Weights of a small image classifier.
Model: 32-pixel images, widths [64, 112, 192, 336].
Rows from block 2 of a small image classifier, named by matrix and row number. Rows with one number belong to one channel. Each number is 500 + 50 x the weight over its row's rms, rounded and kept within 0 to 999. All counts start at 0. Numbers have three digits each.
After each channel's rows are labels from the 100 images, of 14976, where the channel reaches its highest value: "patch colour" is the nearest of a few named colours to the mean colour under the peak; "place" is the part of the image that holds the peak. Only what is clearly more common there than usual is listed. The data: crops of objects in photos (Visual Genome).
# convs0: first 3x3 conv, stride 2 (model.blocks.2.convs.0.weight, 192x112x3x3, each kernel summed), inputs 0-55
# convs1: second 3x3 conv (model.blocks.2.convs.1.weight, 192x192x3x3, transposed, each kernel summed), outputs 0-63

convs0.157:562599528559469489489480477422470484428569528494485454485391444449565491485596505474531539454485499451505501557481516502491537512444531481434596508459505531502411476429
convs1.157:542466517523588442525556483485506559503514511498457536541557479441573461371516488496437395429518571372488426458451437503484506510497430456520492515456434496502534545493516366452605454443517459
patch colour: white
place: bottom centre

convs0.111:446458503461443426457532518546451498452483557483456553447489393450457507411562482493574374516487528411380525446549548453562452421466458477562546510494515461505639441502
convs1.111:495483528533615457493507477483512485435562555423464566445440509519475466492465462519482380495487522532493501445533502420462565474565480528326398499502526483539571465499413531506434493510520467
patch colour: brown
place: middle right

convs0.83:492541588438515490517552434390491547440430537456481585512487597496484409467466509504521530475524406498486563467516444509622451532511616535465472508489531483453540501448
convs1.83:463410513510486428425614514493474460443493525412525408559439513522548490539457520501508592452449472541523511546570497432556455526544402542484497426485491541532470513420602468452503539419486578
patch colour: red
place: middle right

convs0.155:499466520470486503563569568499496649471495591469625512479488526503554428620513558499463487513518499536491476471426457431521553493449479521453489524611460471428497440484
convs1.155:531530484549589439583554467523535540461460505598453516488508492458482542470472564501469605462565471488467459499534432496589448448506643446527525484436505519474463448383532531411524466515543445
patch colour: grey
place: top right

convs0.186:518483493476507444481466619511385520463526492494406497515461402513488506542486503533454551527451458484507496487475513469523455494476488537529467532512484498502529437509
convs1.186:572453409451543522432512578473511415505486519482468468490532502491442506501414472478485554513598450433409474574502576620451632432381527501497472435503530520500490532562437517564496498507514425
patch colour: grey
place: top right; top centre

convs0.184:543448505570487551520461511501457520519579500506554580530450516467474456433453490438513417418452490481458432521477631509476516470468421450472429511527497464443519506480
convs1.184:443447597561453457513546458512496500563529408503488410522435433536507573554503440491501509600473510469499475425516508433388554447485520507477475463450493401420605539499477517474604491523487531
patch colour: brown
place: bottom right

convs0.135:432484468471489495516449563500453446438487529500455511485482542529470447466546518478495477542424573582443554567613353472555591526474503567539491519493477453566497467502
convs1.135:435496506485550538525523410514484490449404447524495461531543487515464418438486493476502488489505474475548523509462567461464603445508441585453587534434462536425561524507458501546509509576506520
patch colour: black
place: bottom centre

convs0.32:391550450471446556437543503525439541536536445489476575402524474504500490430553529467471500444587514469484460509455453521514547362520474514434468462532475463530426552441
convs1.32:475586458528493528488429506531488536473527514486512463534518585573552494671530490447509501584463450440513520544441458478515518527423562499539406516558458544533503554525539448506448513561427576
patch colour: grey
place: top centre

convs0.124:459526551465420446571530568506490427475468436546527558420494558560455451425508556623493520496472502382492621496533446473502554489552537531456443480478516552530434496475
convs1.124:534505442538528413532487473447494416613475437565548564584515519489628415478445501454442498451470443465562464535384509512489512467477478560464541500496482476589552533452528406507522502503473422
patch colour: red
place: bottom left

convs0.95:485502406602517474492589519546528447517550535486461486480480550530590468544431415401526513575538403465524480527564478495563572455427495453494610483487505427451463618486
convs1.95:539484430445567461445424569448429476495496496587423522556499509481511562512587544570543453502533469443436488509555473445571407493500493548511538414503466563557469589430495548511489435517483500
patch colour: grey; pink
place: top right

convs0.140:532546513521467501546507536420455429336442512482396489451501461451582484563504556500519435439506479480501491538488430504421550488501423386497596427582557435455523427571
convs1.140:542501475535489517579496499441423432534455559451540525492470461558474456584575541490423533458521508436493551463468474524482456503588556468445459379592519559613505479560567494501599507547454535
patch colour: pink
place: bottom centre

convs0.86:523427476439517475590484520482425579482519471511470509500568526562479474453504496595534528472516476417441492520501487462528439420531511550475439532527538452593524554531
convs1.86:531536523469491531519590509509482454595431516523678509528491448526562573434493462493572535537482501515462512413521452442492513559509409492488454460444513453503454474546469529349497491450529538
patch colour: black
place: bottom centre

convs0.7:402517512444456524486472463607530581548466518546541633425491517670509552510500581553631476539501540475428395577391516482437563486527509535460457452481518476556482513536
convs1.7:517498516629572422509567514496486562537461533542501512516560516491478473596491451456512490457475561439483488537541474464486498599507531466534424429423465470526442518576462521574436458453436532
patch colour: black
place: top right