A small image classifier, trained from scratch.
Model: 32-pixel images, arch resnet, norm batchnorm, activation prelu, depths [1, 1, 4, 1], widths [64, 112, 192, 336].
Data: trained on crops of objects in photos (Visual Genome), 61751 training examples, 44.2 epochs.
Rows from block 2 of a small image classifier, named by matrix and row number. Rows with one number belong to one channel. Each number is 128 + 24 x the weight over its row's rms, rounded and kept within 0 to 255. All counts start at 0. Numbers have three digits each.
After each channel's rows are labels from the 100 images, of 14976, where the channel reaches its highest value: "colour at peak" is the nearest of a few named colours to the mean colour under the peak; "place" is the part of the image that holds the peak. Only what is clearly more common there than usual is listed. The data: crops of objects in photos (Visual Genome). In brackets: how many of the 100.
# convs0: first 3x3 conv, stride 2 (model.blocks.2.convs.0.weight, 192x112x3x3, each kernel summed), inputs 56-111
# convs1: second 3x3 conv (model.blocks.2.convs.1.weight, 192x192x3x3, transposed, each kernel summed), outputs 64-127

convs0.140:127081105108097132113132094141103110104128127104104103122114136122106145119126107155100158139142140145102143124152143156133140140125112174120167134164127142114149138180
convs1.140:137118098149134140156087124149116149089144095138142123101116137112087122094155163092112079154118145153148122164127132108058169125099142121123123155112153143100127089083131136139100157132142148
colour at peak: pink (33)
place: bottom centre (26)

convs0.157:146129133143086144095162104141127136122128146127143188093136149086180114168102128124109148100121085150080130113155146109176086133131143155128120139114092184149136140119
convs1.157:106109103112182129125146115126101147118160106128110171130108134126110059116129103131142150099107112135133178078132154093159150139128094131117092125150121106130128120134111105114128140117141119
colour at peak: white (31)
place: bottom centre (26)

convs0.111:126155136125134143132113148168091107138110123105105119115083122116101102128139100126178113097135115105127131098122126145080137144102134113099165124162110116107113100108
convs1.111:091120156116114108114109109111116139129118154145129133131173143157128090116091148160095140083126126107143128087110109168127092131162113169111118141111109113132100152153134164149137121106135166
colour at peak: brown (64)
place: middle right (26)

convs0.83:122109120148107100100175108090114118150141148114168130109105130101095078142086128117150115161159159125107160136138120143081083122156114103145128168115120148122154105140
convs1.83:114152129125084101153108152121146112169138151149140173133102121115103159132113094126160135162139147120111119170150100133112129130130100179116099138156129135102108128080113107151123093149117120
colour at peak: red (27)
place: middle right (25)

convs0.135:147088105139172097169159155075112103122145095121112118156100102068097132097139115122137158147167134135124137154165124090146143147137102116162157139142130138107156130128
convs1.135:112136112115104127120116151182115140129160123118093115088104110111165169094123104082100104092109124111086142128112174083156155198148111145141167088152157096147158122144107097156146085133125095
colour at peak: black (31)
place: bottom centre (25)

convs0.95:108147102151153115080138098109111094113110131113125134119110116171084125133081110143137171142130108142137134123105115096091117116088095118107121123109158122142111095121
convs1.95:097150131174129097143162100187093127153154128160170111114100145159106118187108126131208077168123148137134123137120115097143127170113157119142119118108109132108139130106124201133135133115111093
colour at peak: grey (61); pink (27)
place: top right (36)

convs0.184:141133110131120113112117111152082123119088136105160135118134090113076093097116174114155158130101139115153140078145178129129108133117113135148055125181095104118116105101
convs1.184:145085119153159139126096096119127132110119164140157122155138104140146121154102124156138121103105138125119111137108146115118110149143075128121115102156102129122150169167119117109150093159115104
colour at peak: brown (60)
place: bottom right (42)

convs0.186:099184154100116170105054126091152173134119146133085101109115113125139097126119112104103108095165101116150128162092113169130128101133152126095192102079145119100132127171
convs1.186:113103138111114133116126146152139162140159150136152137090134090149139087101102099098111111133120144116128110054135081127125136113155136095098077126126105169143163157103131121118126144163148158
colour at peak: grey (71)
place: top right (53); top centre (25)

convs0.86:107103116144130160143117107155120129104095115146137127095151080105162119116131114129077105113160107080136101075120176140100174086112137137140184117111152118129106110070
convs1.86:105095071099066153135119127130138062088134108121132115100130104144116116118116111135123102123193109096122154128136165127088151128125129166134121093153107141172151128130123098117098154102102183
colour at peak: black (48)
place: bottom centre (28)

convs0.32:123090148125117110140106141171117067136131144083089149127088122104115139089112166166115120106103136085119109102095146121090151155160097130116090111134111116145136107116
convs1.32:125120129145118150094150097110133077103115141120112114112147153122137147147133087109124185175137174094117104090147147156124138123093111103166112147056192069116129138136120150143166126075094138
colour at peak: grey (60)
place: top centre (51)

convs0.7:120137102141119140155080092140139135157102121153124113123137131111126131104111144129126131123146105131142134092127110089151171104101170115103106127128146117139132123121
convs1.7:131113135125129075089080163117141137090127146136116088151144115163089115115131130171111123137150090098098126116122160116147178082140125124085125131135124138124113126119089124171106104153146130
colour at peak: black (31)
place: top right (34)

convs0.124:100132138112155086097125136170170108110059089136130141110149125138080142142154132109159144133110098129135142118159125152096167122141131106099129092138132118116165137118
convs1.124:125124092160199078122110111113157158118118162098165126102127131113100174115103130100165112124114115128120130134121107081076119095108131152119157099133156113116110131117132144145099121117098127
colour at peak: red (28)
place: bottom left (33)