Rows from block 3 of a small image classifier, named by matrix and row number. Rows with one number belong to one channel. Each number is 500 + 40 x the weight over its row's rms, rounded and kept within 0 to 999. All counts start at 0. Numbers have three digits each.
Before each channel's rows are labels from the 100 images, of 14976, where the channel reaches its highest value: "responds to" is what is common among them. Only what is clearly more common there than usual is listed. The data: crops of objects in photos (Visual Genome).
# convs0: first 3x3 conv (model.blocks.3.convs.0.weight, 192x192x3x3, each kernel summed), inputs 0-95
# convs1: second 3x3 conv (model.blocks.3.convs.1.weight, 192x192x3x3, transposed, each kernel summed), outputs 0-95

responds to: object: shirt
convs0.171:516520492528499443470504459505535540512550480510474395561546450568472478533528447487549535468502446494495483535500524469526514472465519514566539481545516468485459440540515517496498459507509466414474456620467488454463518455575512483472522425440404481502523463473464523481499562475463558529
convs1.171:555483503614483553409531544430521519511474499558402465516457488510486500550490477484574446478511574477480481450463565468548543530449457526534459459414498469504518502512456499473545401486491521492580543544488484523467475506509520534543561523490453484523474543440490472459476498513513501516

responds to: object: shirt
convs0.32:504546569511439470513552558436555431508510459528499513492557465478467515519569530488537518447513486476481523499517481557457513557509452403462415491507530515469469455557522469561460503494498460524450400534527436483523442478574540471445489554459480538548547495461478568545507462426530485481
convs1.32:579456550604541549507471404487503493582534467539498532444529574519473475528446574411524519516498539512577439492468504565509547498482527490529496464481515523524531497540460505433504540471513532462599513497494482447430529461528528476578479572463479540499479498507487435508478542511517481465

responds to: object: shirt
convs0.101:555488462513480516444555529503481599542511474480535540490464524517516462503544503558453550469494410529585526508467557494495565571494493450452518402499434548539521461474455565446494509496486460506536439536485437556482484501535458459543522523522505460502485490507500512515411439500523520528
convs1.101:538492540550531470552486461509446476451430480455504431535521458541501448492580507451452560496510463501444430442553524471536492513537556504520505465447424473556469447514543535534506508500441505519479502458465453544545497512489487507533498528464460495528464450495530531523441572489442473604

responds to: object: shirt
convs0.14:516442469559496500527529497507472526556499450440462483458524516506534561495516522517420425495482490518586510487509609505570517541503463472487436557521530479461531494496475551541529481564465527519534555475487495436499403445535518527507496589547500541570564470541498505478507497438479416453
convs1.14:511477478581470504430481498467476468452496521527478408480527480499441483482557516466514430556513585586550443493464505516551469490479442498468500488522495499570465521503446487477417512474545507474471527524430509451538432458459537554484497451495484525466519435417542485500423441469487525537

responds to: object: sign
convs0.7:534444550498514489493545493510430529473435499471469542535534539482489502489510485481480526514496591606471511487550513519502556496497545510588498539469455478501446479517432511465466512531494514525530543464444590514439470472473486419493492528463460492486539549489482473506506511556544500530
convs1.7:469476441454471476465460535473454519516484441522442524473513480473493514494500501417518457489411512442471425445495554510480515484470443481498376475488474523490459458582515413525498435497529493505524463466489546515524381552503446534548516428510505445429500507432498520499541474483536489506

responds to: object: tree
convs0.82:516448580466474475493466459501545482428535469472470436466492498518488539458514504497480519571500453544491487486471449490475397503586524503465461506440470517514465509526550514482534519547396581502482503414429513454500498527502451477490517537541496533487461522471608446525532496473554491533
convs1.82:506548441535465482535488512530491506589537499580505497517490509518457513549389481554503487502507489476483494451503445534496423471535497532420508515472546489482597519495536473466509470509491499593488458516498547486521455506475541509555401507491519480481485472544528533583479571446539496516